{"model": "contrastive audio-text model", "dataset": "single notes of musical instruments (NSynth)", "train_examples": 184686, "time_shift_ms": 50, "n_mels": 64, "hop_length": 160, "input": "log_mel", "spec_augment": false, "win_length": 400, "tokenizer": "word", "vocab_size": 106, "loss": "softmax", "embed_dim": 384, "encoder_arch": "vit", "encoder_norm": "rmsnorm", "encoder_norm_position": "pre", "encoder_activation": "gelu_tanh", "encoder_mlp_ratio": 2, "encoder_head_dim": 16, "encoder_fused_qkv": true, "encoder_bias": "none", "encoder_qk_norm": true, "encoder_parallel_block": false, "encoder_inner_norm": false, "encoder_drop_path": 0.05, "encoder_patch_size": [16, 4], "encoder_layers": 10, "encoder_width": 192, "encoder_positions": "sincos", "encoder_pooling": "mean", "encoder_register_tokens": 2, "text_encoder_causal": false, "text_encoder_width": 256, "text_encoder_layers": 8, "text_encoder_norm": "layernorm", "text_encoder_norm_position": "pre", "text_encoder_activation": "gelu", "text_encoder_mlp_ratio": 4, "text_encoder_head_dim": 32, "text_encoder_fused_qkv": true, "text_encoder_bias": "all", "text_encoder_qk_norm": true, "text_encoder_parallel_block": false, "text_encoder_inner_norm": false, "text_encoder_positions": "learned", "init": "trunc_normal_002", "residual_init": "zero_last", "optimizer": "muon", "muon_scale": "spectral", "learning_rate": 0.03, "momentum": 0.95, "nesterov": true, "orthogonalizer": "polar_express", "adamw_lr_other_params": 0.0011, "gradient_centralization": true, "max_steps": 2800, "batch_size": 64, "epochs": 1.0, "lr_schedule": "wsd", "decay_fraction": 0.4, "final_lr_fraction": 0, "warmup_steps": 140, "weight_decay": 0.0, "adamw_weight_decay_other_params": 0}
Rows from block 2 of the audio encoder of a small contrastive audio-text model, named by matrix and row number. Rows with one number belong to one neuron. Each number is 128 + 32 x the weight over its row's rms, rounded and kept within 0 to 255. All counts start at 0.
Before each neuron's rows are labels from the 100 clips, of 14976, where the neuron reaches its highest value: "top examples" is what is common among them. Only what is clearly more common there than usual is listed. The data: single notes of musical instruments (NSynth).
# fc1: MLP up (encoder.blocks.2.mlp.fc1.weight, 384x192), inputs 0-191
# fc2: MLP down (encoder.blocks.2.mlp.fc2.weight, 192x384, transposed), outputs 0-191

top examples: octave 1; keyboard; pitch class F
fc1.292 [112 170 149 140 114 108  79 104 142  45 107 128 129 103 120 135 168 160 118 126 114 129 147 103 106 119  92 158 132 120 101 128 201 128 113 156 131  75  98 150  86 201 134 113 167 155 125 108 127 144  99 128 110 119 102 180 137 100 170  97 133  51 141  71 113 143 131 110 188 113 135 129  50  96 156 122 121 109 111 116  99  95  92  95 147 111 167  67 177 224 138 132 190  34 116 108 114  80  74 133 136 175  84  97 136  85 119  93 146 116 106 118 110 117 129 126 192 168 156 102 109 170 186 161 164 105 123 154 149 122 157 156 138 176 107 108 137 129  71 153 156  86 160 136 111 113 115 162 141 157 106 178 151 117 134 178 115  90 108 141 108 129 164 130 192 197 152 198 142 122 110  87 104 148 136  99 131  99  85 127 137  96 123 140 151 139 140 133  94 184 178 145]
fc2.292 [111 101 113 150 142 156 152 139 143 139 131 111  97 103 146 132 138  66 137 117 164  69 103 162 150  82 162 141  98 139 155  86  68 150 142  94  84 123 179 158 186 120 101 117 160 114 140 144  99 179 157  79 110 105  92  88 112 109  68 121 102 156 138 136  97 140 176 138  85 102 153 104 123 159 116 144 109 118 126 141 122 126  60 154 144 146  58 156  96 138 106 145 126 122  98 184 113 141 157 104 139 191  92  73 153 155 143  85 108 121  84 115 162 138 132 117 129 104  68 178  94 147 103 142 124 139 155 120 108 174 132  90 154 198 124 192 153  70 118 147 123 167 112 192 137 128 121 134 110  92  55  83 126  80 120 173  84 178 183 128  90 151 147  80 113  69 137 127  89  95  83 125 127  90 113 155  42  92 107 162  98  75 128  97 197 127 157 154  85 139 131  91]

top examples: acoustic; brass; octave 3; octave 2
fc1.285 [144 107 176 161 178 144 129 121 123 133 200 128 178 131 145 131 145 143 140 130 117 131 152 153  98 115  87 139 117 121 127 157 149 129 127  82 132 160 168 138 124 127 157 157 130  91 118 187 156 206 129 113 111 101  65 117 119 152 153 153 156  63 117 144  83 147 104 147 115 136 118 133 103 134 143  50 100 146 148 107 146 120 118 169 130 104 161 102  99 109  69 116 122 115  53 126 141 110 121 199  98 121 125  86 128 174 133 159 136 118 163 137 100 145 128 150  64 109 102 143 148  93 136  93 171 147  67 178 129 206  96  87 110 111  85 159  57 137 119 120 119  85 184 156 114 160 178 131 113 145  40 120 111  75 159 199 118 158 158 167 124 174 101 137  84 127 123 130 164  89 156 116  82 110 137  99 131 217 128 106  77 110  82 189 178 100 136  89 131  76 101 142]
fc2.285 [151 165 118 115 106 152 117  71 132 120  50  85 154 132 119 153 172  50 165 119 140 116 139 144 194 182 150 110 137 175 135 112 127 143 139  77 149 162 142 145 114 135  62 102 177  92 169 116 110 100 159 168  84 170 112 184 101 122 165 129 147 119  63 112 127 132  92 118  94 105 134 141 144 186  69 134 179 143 156 143 128 115 131 146  98 144  82 119 147 135 100  99 154 156 146 118 110 105 146 118 136 172 150 123 157 190 106 132 103  73 116 161 125 111 155 117 134 131  69 182 133 153 105 142  88 106 161 126 165 176 149 106  68  78 217 114  58 106 100 102 144 101 121  81 118 160 129  71 140 171 158  91 127 136 110 135 168 141 138 115 164  90 161 140 139 143 173 167 128  86 112 103  65  99 134 109 143  70 199 124 171 117  87 197 131 157 150 155 128 128 170 167]

top examples: octave 3; pitch class G; note: G3; pitch class: G#
fc1.113 [133 104  76 149 108 129 145 119 136 108 154  92 112 161 117 113 131 176 157 132 154 187  88 160 120 148 135 164 133 169 127  84 103  93 208 169 149 113 193 110 103 110 139  67 111 183 178 155 133 100  69 130 105 137 122 127 141 132 180  89  79 135 101 121 160 128 131  91  68  84 101 117 158 143 152  97 125 121 165 169 110  96 106 141  84 128 111 165 178  85  79 105 116 104  82 134  64 155 132 103 191 120 135 173  97 185 136 127 130 146 103  76 160 140 128 150 168 129 136 146 169  77  93 126 100  67 135 122 159 138 184 124 153 236 139 118 123 140 104 114 119 132 148 150 143 136 209 165  47 111 116 140  98  91 131 123 179 146  81 162 139 109 114 113 157 102  95  71 109 121 194 144  47 140 133 118  94  82 115 149 138 166 138 119 124  94 131 125 123 129 158 159]
fc2.113 [145  92  84  88 109 168 119  92 139 146 126 161  93 100 137 144 122 118 129  85 147 120  88 142 135 170 126  35 156 120  53  83 146 123 134 133 130 140 136 138 137 179 102  98 164 111 169 112 122 175 143 114 141  98 100 139 102 112 103 131 185  85 128 112  81 136 134 110 132 139 109 157  83 142  98 174  97  72  77 182 151 158 125 132  84 131 124  78 131 106 140 205 110 137  98 122 103 111 103  97 142 129 156  97 144  85  71 128 124  26 132 160  91 199 120  98 101 111 166  77 130  92 186 138 124 153 151 125 167  92 192 228 142 122 120  93  99 108  87 106  86 118 135 156 103 121 175 154 102 163  91 154 127 172 116 178 135 141 165 167 182 140 114 113 143 114 108 122  82 169 143  70 165 108 114  76 201 140 106 122 123 111 132 117 111 151  70 127 150 138 138  91]

top examples: octave 2
fc1.370 [106 129 157 189 122 104 119 151 102 129 113 109  97 120 136 121 109 148 157  98 148 136 129 154 149  90 131 152 151 149 177  79  90 127 155  84 117 131 105 151 187 117 128 123 179  98  92 152 157  91 105 150 177  60 175  83 118  88 169  62 137 149 136  38 197  91 125 146 164 134  98 159 143 150 136 160 176 152 128 102 109  68 140  94 118 197  73 118 169  94  54 128 112 149 123 133 128 114 125 116  81 105 148 134 128 144 155 107 161  65 126 105  91 172 134  85 147 178 136 142 156 128 175 111 172 136 162  83 168 110 114 112  60 188 100 191 131 120 165 146 147  74 125 126 102 122 155  95 124 122 146 125 122 135 104 101 176 141 119  62 115  93 108 142 105 150 164 128 101  86  84 136 175 106 145 108 134 160 157 108 106 205 156 174 124 152 154  96 143 143 132  39]
fc2.370 [ 99 130 135 146 126 113 145 105 156 162  97  89 158 147 186 138 227 162 110 126 110 166 162 171 136 120 114 160 181 164 109 181 114 168 127 149 121 129 101  99 154 156 106 102 121 112 154 159 169 119 119 132  95 165 119 152  78  79 140 102  70 130 159 108 121 181 161 167 131 153 105  75 154 154 180 179 131  96 149 163 174 131 158  91  99  86 144 129 118 120 160 144 180 101  92 159 114 127 215  93 102 158  51 125 153 107 107 110  87 106  21 124 119 132 149  95 125 119 150 122  62  84 152 159 120 162 138 120 128 116 159 106  92 125 162 152 131 160 107 157 141 155 109 223 191 125  83 148 120 104 121 109 168 178 127 128 166 115 146 128 140 133 154 151 113 149 137 186 130  93 182 114 124 150 112 134  95 181 123  59 109 162 130 109  91  58 139 155 149 122 121 151]

top examples: electronic; organ; pitch class A#
fc1.252 [165 162 109 157  79 114 169 169 108 120  81 152 101 126 157 171 158 117 140 137 140 141 124  98 104  98 152 127 151 119 120 177 154 106 152 158 129  75 150  63 128 109 112 143 177 141  57 152 134  66  90 126 140 145 160  81 172 161 181 100  94 123  73 112 115  91 183 134 168 133 126  90  66 144 126 143 167  95  84 157 109 131 115 124 104 139 124 142 120  72 131 148 147 124 148 108 110  67 124  79 110 153 204 146 162 165 124 139  73 125  84 151  97 133 138 157 115 125 113 119 151  75 147 132 169  88 141 144 135  61 156 124 151 135 102 135 138 151 109  98 128 181 161 160 105 165 129 144 167 136 124 174 148 198 163 101  90 106 158  75  75 117 147  98  37 134 179 130 128 144 109 165 173 129 103 107 126  90 157 154 182  89 173  70 103 142 168 153 124  41  98 162]
fc2.252 [171 155 160 196 141  96 195 122 124 115  68 119 134 131 128 143 167 108 147 141 179 105 151 144 126 144  95 143 168 151 120 185 117 129 117  69 157 133 140 149 160 119 141  86  97  95 154 105 109 151  98  57 129 106 131 132 124 136 153 119 145 126 106  67 147  89 131 151 108 165 106  90 124 107 106 154 117 122 201 148 111  92 146 144 101 112 240 120 116 154 125 159 133 167 144 136 117 162  92 132 137 201 145 139 162 125 166 113 102  79 125 146 132 122 100 105 116 136 164 121 109 142 103  76  99 118 125 174  70  70 134 152 174  96 129 100 163 145 153  98 114  91 144  70 130 158 127  50 223 140 101 195 181 132 145 198 124 122 186 156 143 124 145 113 107 182 125 140 135 121  77 122 155 178 160 108 115  58 154  99 100  86 166 166 192 158 120 131 133  91 120 136]

top examples: acoustic; pitch class C; note: C4; instrument family: string
fc1.37 [117 176  92 175 142  95 141 135 103 137 145 132 137 166 157 106 127 159 132 170 132 100 106  82 174 121 153 125 118 112  91 126 110 135 231 142 145 125 167 102 174 129 172 108 122  27 138 229 113 175 130  98  96 104 102  97 149 152 121  81 120 105 195 215 112 150 109 135 131 164 142  81 157 110 127 117 126  93  98 171 150 175 125 160 183 119 144  91 113 124 142  70 159 180  91  85 122 105 137  87 131 121  85 110 180 171 134 165 118 178 158 109  94 114 166  96 103 126 119 149  92 122 163  98 164 125  58 140 146 136 132 137 140  78 128 167 143 142  99  97 169 111  96 143 119 117 181 101 139  80 116 139 154  71  99 119 160 129 118 147 187 127 132 150 151 122 130 144 132 119  97 118 116 198  93  88  84  96 119  82  63 141 131 145 125 120  59  83  98 108 142 133]
fc2.37 [144  46 174  91 126  90 147 148 154 122 145  72 150  78 109 114 138  81 101 160  95 142 122 129 152 148 134  91 174 235 118 110 117  90  96 124 180 135 146 135 188  46 104 105 144 138  94  95  82  77 118 171 145 129 174 113 139 170 139 114 143 150  84  84 149  59 112  93 124  33 101 106 133 154  77 133 160 130 139 158 107  71  63 172  69 145 150 101 138 152  78 124 138 154 125 130  76 142  88 131 115  37 181 134 135 162 154 114 162 172 169 110 164 103 115  65 161  99  83 136 142 103 162  88 109 135 140 129 137 138 114 167 110  78 152 124  95  80 153 139 123  77 111 135 137 154  85 102 118 153 152 147  82 150 140 149  89 148 125  98 121 149 135 146 193 119 110 132 125 140 131 124 106 114 141 138 175 113 153  81 111 132 139  98 152 127 152 148 121  85 120 126]

top examples: octave 4; pitch class F#; mallet
fc1.373 [ 89  81  69 113  97 135 124 155  48  97 104 111 112 113 139 130 184 169 104 135 132  87 101 143 115 112 137 138 146 152 127 126 145 104 185 115  97 151 130 190 160 119 113  94 151 170 134  99 174 146 172 159 155 141 102 145 152 109 112 134  99 113  89 135 135 131 112 110  77 140 115 157 155  75  90 146 145  86 145 156 161 131  74  94 177 139 180 120  92 188 165 118  98 124 121  78 128  87 175 177 104 156 177 139  78  83  41  92 140 140 131 150 136 180 173 133 168 142 125 185 166  99 155 108  91 111 167 149 136 112 135 133 156 190 107 111 151 114 143 109 117 102 210 101 134 118 151 166 123 162 134 150 178  75 138  68 131  90 126 183 140 128 123 138 115  80 122 103 125 136 212 169 132 104  75 153 139  47 160  76  89  92 134 114  82  98 128 167 142  98 138 130]
fc2.373 [101  64 107  60 170 119  78  78 146 140 146 154 138 116 143  53 107 141 121 100 144 185 104 149 162 127 123 130 141 122 201 135 112 123 130 149 148  89 152  85 127 179 165 158 115 165 178 128 137 144 133 106 133 157  88 132  88 172 156 123 169 127 184 122 144 169 195 120 146 195 122 128  69 151 123  93 114 174 129 138 178 112 144 195 143 131  89 167 156 156 138 129 120 173 158 183  92 188 138  99 197 176 190 103 157 122 100 148 153 129 125  81 149 130 128 134 142 102 148 129 133 129 106 150  87 117 126 123 164 141 162 142 125 144 122  92 132 143 109 192  66  92 170 130  61 154 125 104 155  96 147  76 146 151 159 186 151  81 164 166 138 130  95 171 206 134  98 159 124  99 103 122 183 116 125 135  95 124 123 119 104  91 195 127 143 206 159 135 133 142 119 104]

top examples: acoustic; octave 5; flute; instrument family: reed
fc1.266 [150 132  46 103 154 107 163 125 112 168 166 149 101 122 107 140 167 117 123 112 150 123 147  95 100 191 140 126 120 142  59 101  88 153 152 142 150 127 124 151 163 124 126 170 128  75 149  96  76 114 150 158 126  96 123 111  96 164  95  90 116  94  44 121  73  87 124 127 111 117  90 184 145 134  26 140 120 140 151 134 168  96 154 202  68 195 104 170 113 143 165 105 120 162 120 162 168 106  85 146 179 138  88 149 161 102 158 156 127  90  97 105 136  94 130 130 136 122 138 111 143 130  92 161 149 180 117 131 110 179 145  93 103 131 134 143 146  64 168 199  93 191 150 112 127 147 153  90 137  58 121 120 104 117 180 126 141 127 164 147 117 113 156  98 100 155 112  98  52 193 107 124  37 126 158 124 147 152 132 133 102 172 144 162 106 161 140 125 145 109 152 154]
fc2.266 [ 69 117 179 142 188 122 114 133 142 111 161  57  83 113 120 127 138 145 142 186  89 194 137 155  71 131 130 150  91  86 142  92 157 153 103 117  97 126  93  86 123  53 118  99 112 132 171 147 138  96 120 180 122  76 115 175 107 156 155 157 170  89 149  89 155 107  94  92 141 131 138 138 141 116 102 102 119 101 146 149  94  82 183  82 116 117 164 133  66 124 107 149  99 125 122  96 150 159  87 169  92 139 127 150  79  98  75  73  87 104 154 110 150 115  94  94 104 104 133  49 135 101 131  71 130 176 136  95 109 132 130 146  92 135  78 168  96 107  87 118 108 113  79 149 100 136 118 139  89 148 147 131 170 154 134 160 143 193 110 159 154 178 133  98 143 119  80 104 187  75 118 146 124 139 161 142 142 195  91 165 119 162 168 107  93  96 149 135 150 224 159 137]

top examples: acoustic; string; pitch class: G#; note: G#3
fc1.39 [146  90 161 178 146 182 146 147 181  96 168 138 119  99 149 154  99 144 125 137 150 125 128 137 167 125  72  83 133 176 127 103 105 159 198  85 103 164 223  97 126 120 168 163  98  89 161 165  89 165  66 134 122 123 146 117 116  44 129 101  96 105 136 189 184 157 124  79  99  94 179 141 127 112 113 102 102 143  79 115  96  57 151 130 129 121 140  85  78 128 110 164 116 157 146 166 120 146 134 200 132  80 116 182  69 103 157  99 151  85 131 121 136 148 128 119 118 133 143 110 129 147  62 112  97 144 127 133  95 201  91 122  99 136 165 134 102 150  59 162  99 114  88  91 155 159 156 125 199 164 128 127 190 117  75 128 108 142 142 147 165 132 110 111 145 109 126 119 145 125 110 141 109 108 102  92 155 177 135 126  74 174 132 160 129 167  94 118 162  94  73 118]
fc2.39 [ 93 102 143 156 155  96 159 173 119 105 138  98 186 124 122 133 129  98  89 129  70 105 101  80 147 175 124 114 129 172 157 170  97 117 125 126 114 127 171 125 155 128 126 167 124  92 126 183  79  65 120 161 120  88 107 153 111 184 144 158 123  23 158 191 108  96 165 116 125 202  76 166 119 135  39 123 174 151 113 160 178 122 172 145 140  95 122 115 173 177 115  93 138 197 173 135 204 105 140 151 132 141  62 150 157 158 123  95 163 166 161 142 123 107 115  51 115 122 115 116 122 145  63  98 138  81 115 164 133  91 107 124 114 119 135 140 150 113 161 149 136 124 165 117 174 195 128  86 130 131 125 121 148 111 190 155 136  89 147 136 108 109 121 183 105 156  87 127  68 163 101 170 134 139 159 146 122 143  96 159  84 128 112 155 145 168 123 148 171 125 159 110]

top examples: octave 3; pitch class G; note: G3; pitch class: F#
fc1.112 [125 133  63 122 175  97  99  96 127 167  98 154 107 127  59 194 122  82 122 148 177  87  99 148 208 187 101 177  75 192 210  69 166  65 114 160 150 189 103 130 142 122 144 103  98 102 166 148  97 150 125 128 161 130 155 138  94  93 146 129 114 105 131 115 144 135 125 152 104 135  58 199 108  74 112 144 180 143 145  92  94 138 130 100  87 121 148  66 118  70 100 110 113 139 123 137 135 130 145  97 148 155 132  95 178 172 149 136 120 123  86 130 150 116 178 139 147 150 129 128  83 173 119 147  99 120 146 116  83 122 134  92 120 145  91 144 166 127 162 151 105 224 119 198 110  87 130 145 151  89  86 112 114 140 143  92 138 150  70 152  94 141 146 151 122 112 105 140 130 120  67 168 120 154 107 103 143 176 155 111 137 110  98 169 129 171 167 127  80 121 115  87]
fc2.112 [104  89 136 102 170 128 175 148 118 108  90 104 120 158 162 127 158 101 114 110 131 152  99  91 111  91 103 180 170 112  89 119  78  98  94  96 115 116 128 111 107 117 131  98 185 111 166 167 163 122 134 122 175 163 134 136  70 123 136 137  98 147 100  78  92  85 136 162  43  63 122 132 104 136  99  71  92  90 113 138  93 109 149 151 116 131 109 150  87 176 139 118  67 179 188 117 129 143  87 145  87 122 154 134 112 106  94 125  66 160 117 153 118 130 119 112 139 134 107 139 125  39 140 149  58 142 108 174 131  92 189 121 132 164  97 121 148 213 124 130 139 118 110 112 112  98 126 158  93 136 122 141 126  63  76 107 125  96 162  74 123 110  84  63 108 144 145 138 155  95 144 188 106  98  47 165 146 103 152 173 135  85 110 101 130 152 190 159 117 169 122  58]

top examples: octave 1; keyboard; pitch class G
fc1.284 [116 101  81  79 138 139  81  87 134 170 141  93 125 123 128 186 133 147 151  90  86 149 147 173 154 114 152 161  87 123 100 136 151 192 118 119 120 134 127  92 137 117 190  99 166 123 149  79  91  97 155  67  90 168  63 156 157 184 127  87 163 152 164 162 122 138 189  91 138 132 155 118  75 120 182 133 142 158  80 153  95 144 103 154  94 164 112  87  88 132  55 146 151  96 122 162 116 115 168 178 164  94 177  72 126  79 107  91 184 135  86 176 137 147  55 133 174 108 142 115 121 153 171 143 103  82 123 192 177  96 128 180 147 124 139 114 100 159 130 133 155 119 171 148 107  84 176  75 106 127 162 117  89 136 150 168 124 101 101 149 107 154 122 105 128  98 122 110  86 132  99 110 116 177 118 116 127 159 130  95 121 143 153 112 145  42 123 190 120 163 139  88]
fc2.284 [133 115 107  91 141 157 182  96  79 139 140 133 127 132 148 108 106 155 159 105 158  71 138  91 186 134 120  99 117 131 173  89 134 121 120  87 128 125 103  75 138 146 153 115 109 152 154 171 105 119 110 116 171  90 135  95 124 178 105 167 157  64 110 174  98 160  92 106 138 134 149  89 124 144 141  97 166 130 131 102 137 114 163 153 103 113 112 122 111 155 163 125  84 158 109 207 144 109 127  67  67 158 135  96 114 100 102  95 116 111 141  94 104 103 168 166 177  61 146  73 107 154 147  97  83 141 152  73 114 103 111 143  80 168  78 106 145  75 101 123  49 157 173  93 157 119 164 145 114 148 112 115 163 111  22 103  74 138 102 103 175 115 118 150  97 135 152 146 144  69 142  90 186 115 109 120 134  55  45  89 101 147 140 131  85  72 166 114 134 103 129 157]

top examples: octave 2; pitch class G; pitch class: F#; note: F#2
fc1.244 [106 170 163 107 103 123 124 104 119 166  85 139 150 170 111  87  99  93 151 114 163 106 129  91 177 169 121 141 104 125 131 157 135 101 144 116 123 166 113  90 128 148 174 140 160  88 149 151 140 139 160 158 173 154 121 160 168 139 109 124 184 149 134 129 153 164 125  75 169 160 129 121 158 129  70 186  87  40  98  86  99 133  48 120 151  82 163 133 116 119 139 194 117 104 140 165 114 118 104 147 103 120 147 139 106  68 124 184 220  92  83 142  68  89 140 165 124 191 142 129 140 174  91 125 146 129  97  83 119 146 145 139 131 102 196  77 190 110 147 157  95 106 152 106 129 114 129 134 156 160  90  71 122 189  87 110 100  77 123 120 169 158 106 146 136  83 134 156 101  90  53 115 125 159 103 178  83 174  92 123  69 128 120 104 114 140  98 130 172 113 145  97]
fc2.244 [166 113  89  99 114  93 170  92 154 171 112 132 115 114 130 173 143 136 152 132 167 198 127 147 140 151 190 109 113  98 131 144 116 151 129 180 133  73 140 122 129  92 124 131  92 106 103 160 117 116 113 128 132 169 134  72 120 132  86 153  91 168 106  26  77 142  98 147 163 184 106  77 172 153 114 165 179 160 115 150 165  97 164 129  90 132  85 106 126  83 143  64 116 137 146  85  99 122 143 151 179 120 152 114 130 126 193 160 129 119 142 111 124  88 162 111  96 131 112 133 126 145 108 172 137 172 165 151 162  75  82 146 125 103 157 117 146  85 123 147 112 173 112 129 115 141 140 162 175  49  67 136 134  84 129  86  73 118  30 161 139 163 170 153 149 160 151 108 150 166  88 136 127 100 155 156  95 111  86 109 216 149 159 130 102 103 156 165 180 166  92 130]

top examples: electronic; guitar; octave 3; octave 2
fc1.174 [141 148 170 145 134 115 161 171  92 104 116 137 183  96 127 171 151 126 123 168 127  91 129 138 104 108 116 143 137 165  71  78  42 112 149 188 174  85 127  97 142 115 101 112 142 144 123 129 175 138  82 128 140  85 150 100 133  75 135 146 121 143 183 190 145 206 152 100 127 148 164 145 134  63 143 121 145 138 100 168 103  95 105  96 123 115 119 160  43 124 154 178 126 111 157 116 123 151 138 130 155 152 142  62 104 185 107 144 192  87  94 137 139  99  75  78  86 102 103 171  85 143 150 200  94 141 177  68  89 121 146  96 125  82 105 136 134 148  90 108 148 139 177 181 136 160 102 147  92 150 171  96  93  97  60 145 136 137 108  83 127 102 117  79 118 130 188 127 174 101 158 144 110  86 163 187 149 165  87 163 122 113 120 151 111 129 112 105 168 129 137 125]
fc2.174 [ 85 142 150 120 117 108 134 165 150 124 182 154  89 183 130  70  98 117 200  99 142 107  77 159 142  91 162 118 119 143 156  67 118 156 176 109 118 110 135 127 103 126 102 179 181 176 132 158 137 133 102 120 109  90 115 127 180 105 128 101  73 226 103 206 149 112 174 113 132 123 142 167 157 113  96 102 144 183 168  85 159 114 133 111 150 115  90 136 129 121 121 152 213 147 146 137 118 180 119  67 141 101  70 108 144 153 153 121 167 207  68 177 117 161 155 107 134 154  71 105  99  74 129 158 136  77 132  86 128 160 149  96 103 155  94 135 113  92 129 153 124 173 133 134 113  99 107 105 104 140 137 197 110  99 108 101 107  97 140 131 130 165 125 174 159 121 143 152 142 112 145  91 197 114 188 144 101 163 112 198 179 156 168 139 131 134 102 108 158 117 156 130]

top examples: acoustic; string; octave 6
fc1.58 [134 134  59 133 142 170 105 140 115  89 133 112 146 208 207 105 123 132  76 129  98  41 135 143 143 207 141 102 135 115 153 137 117  65 134 164 148 140  93 117 114 103 113 106 172 116 153 148  87 177 103  90 128 155 107 103 158 146 140 100 129  89  80 153 196 122  63  74 169 140  92 100 137 132 133 189  41 182 131 148 171 146  82 126 160 142 134 132 147 127 111 106 139 161 136 149 155 123 176 122 129 160 113  60 142  90 134 119 112 145 105 122  99  94  96  87  86  95 175 171 140 104 125 132 153 126 147 185 139 126 107 151 125 120 156 172 148 102  87 152 161 141 120 155 103 149 143 156 182 107 135 117 157  69 174 165 115 147 116  73 168  84  92 147 131 134  85 149 152 128 101 157 137 146 111 102 195  86 111 138 132  55 181 103  96 135  74 171 107 107 143 127]
fc2.58 [110 130 137 132 125  86  85 114 123 111 187  75 108 120 115  84 130 141 155 155 140  89 136 108  61 112 110 128 148 111 144 110 105  97  60 149  94 103  91 127 116  72 154 125 133 143 151 159 104  97 114 133 165 147 135 121 107 125 147 127 130 158  80 145 122 153 153 104 170  87 158 123  97  66 142 134 143 146  72 117 120  68 128 100 115  67  87  65 193 130 152 128 129 123  77 113 149 128 116  67  80  96 131 152  85 137 108 144 113 111 198 165 152 158 143 145  72 129 148  97 122  76 130 139 162 129 142 146 170 121 120 141 121  55 191 110 152  88 147 102 189 128 136 108 108 101  76 153 158  85 119 180 135 107 148 138 118 140 131  59 171 133 169  95  63 128 117  88 142 122 148  94 154 163 163  98  85  51  58 101 174  87  81  86 186  82  93 185 110 146 112 107]

top examples: octave 4; organ; pitch class D; note: D4
fc1.88 [104  77 136 154 170 185 107 223 143 137 154 160 130  89 175 106 140 148 166 154 156 183 151 143 114  78 119 151 137 136 166 111 158  57 160 135 138  77 163 209  75 141 123 174 171 131  52 151 120  64 123 163 115 123 122 151  72 159  93 156  96 138 112 122 172  98 100 129 155 137 148 111  96 110 112 139 130 107 130 147 205 118 113 120 158  96 180 151 100 173 108 160 115 120 141  57 173  99  80 136 139 164  94 138 131 163 143 129 132 139 153 113 126 123 100 140 114  92 105 113  79 155 153 103 139  88 156 194 117 125 145 130  96 123 144 136 130 101  94 152 145  98 166 108 129  71 152 144 157 114 130  35 180 136 117  89  97 123 137 107  48 141  70  67 120 125 104  60 134 195 100 116 119 135 135 107 112  99 181  95 113 126 100 123 134 108 127 141 168 125 138 162]
fc2.88 [142 120 120 123 118  81 150 141 154  84  89 136 124 162 167 162 104 144 120 164 168 152  68 191  62 130  82 139 173  96 101 174 174 107 115  73 100 194 185 123 122 160 103 135  83 189 151 147 119 126 161 121 127 140  73 123 132 112  87 132  99 131 214 113 169 124 148  58 143 127 205 132 137 199 123 111 124 140 121  82  53 118 165 122 136 149 128 193  80 102 166  90 123  56 153 152 161 128 140 142 131 146 140 147 173 115 130  78 116 147 130 149 113 134 144 122 180 140 140 121 165 124 171 139 137 148  78 142 156 121 122 147 124 131  94 119 126 112 159 161 111  89 177  90 124 146  97 119 141 134 122  76 177 135  80 170 145 126 120 126 160 124  79 133 123  77 140 157 161  36  79 131 106 123 159 115  92 215 149 140 106 129  85 109  99  80 117 151 106 119 149 157]

top examples: octave 1; pitch class F; keyboard; note: F4
fc1.197 [116 101  84 132 109 178 137  95 116 107 107  84 134 194 137 157 174 142 134 132 138 162 137 134 130 150 134 136 160  95  94 153 163 140 142 115 154  86 159 148 134 164 156 130 122 119 125 133  99 130  84 122  59 194  89 112 140 110  95 112 162 184  91  69 131 178 147 100 169 138 135  92 130 144 111 113  75  83 122 171 120 117 128  85 130 140  93 184 113 134 122 152  95  69 144 198 203 144  98 133 113 162 140 129 151 124 105 107 154 115  74 125  88 189 186 143 117 206  92 145  66  97 138 194  97 147 155  77 172 167 109  91 110 134 140  67 134 145 158  97 167  87 179 116  77 155 153 101 124 119 146 160  65 158 112 127 108 156 132 116 124 196  99  89 160 112 142 120  85  66 120 138 127 140 152 168 121 141  67 107  67  88 138 131 100 191 167  93 132 129 153 116]
fc2.197 [112 114 112  98 150 131 133 144 109  85 161 206 144 154 153 118 145  71 124  92 104  88 156 121 198  79 129  99 121 133 122  91 145 103 171  78  91 121 190 127 113 119 118 170 182  89 134 138  99 158 141  90 123 110 107 179 132 141 121  87  75 143 139  77 154 138 142 133 111 130 142 115 126 215 135  50  82 165  54  97 118 142 157 134 137  93 208  94  56 206 160  92 159 171 120 141  90 120 140 143 119 139  77 145 137 138  92 117  65 155 137 149 137 147 136  66 199 172 108  76 137 149 139 128 161  91 133 125 103 177 131 132 115 126 114  90 203 138  93 143 114 117  93 123  95 131 159 160 176 157 117  95 101 123 135 193 103 156 178 137 113 146 185 106 126 153  79 121 123  90 109 127 125 105 182 111 157 122 132 100 189 112 103 158 131 109 144 102 104 132  96 136]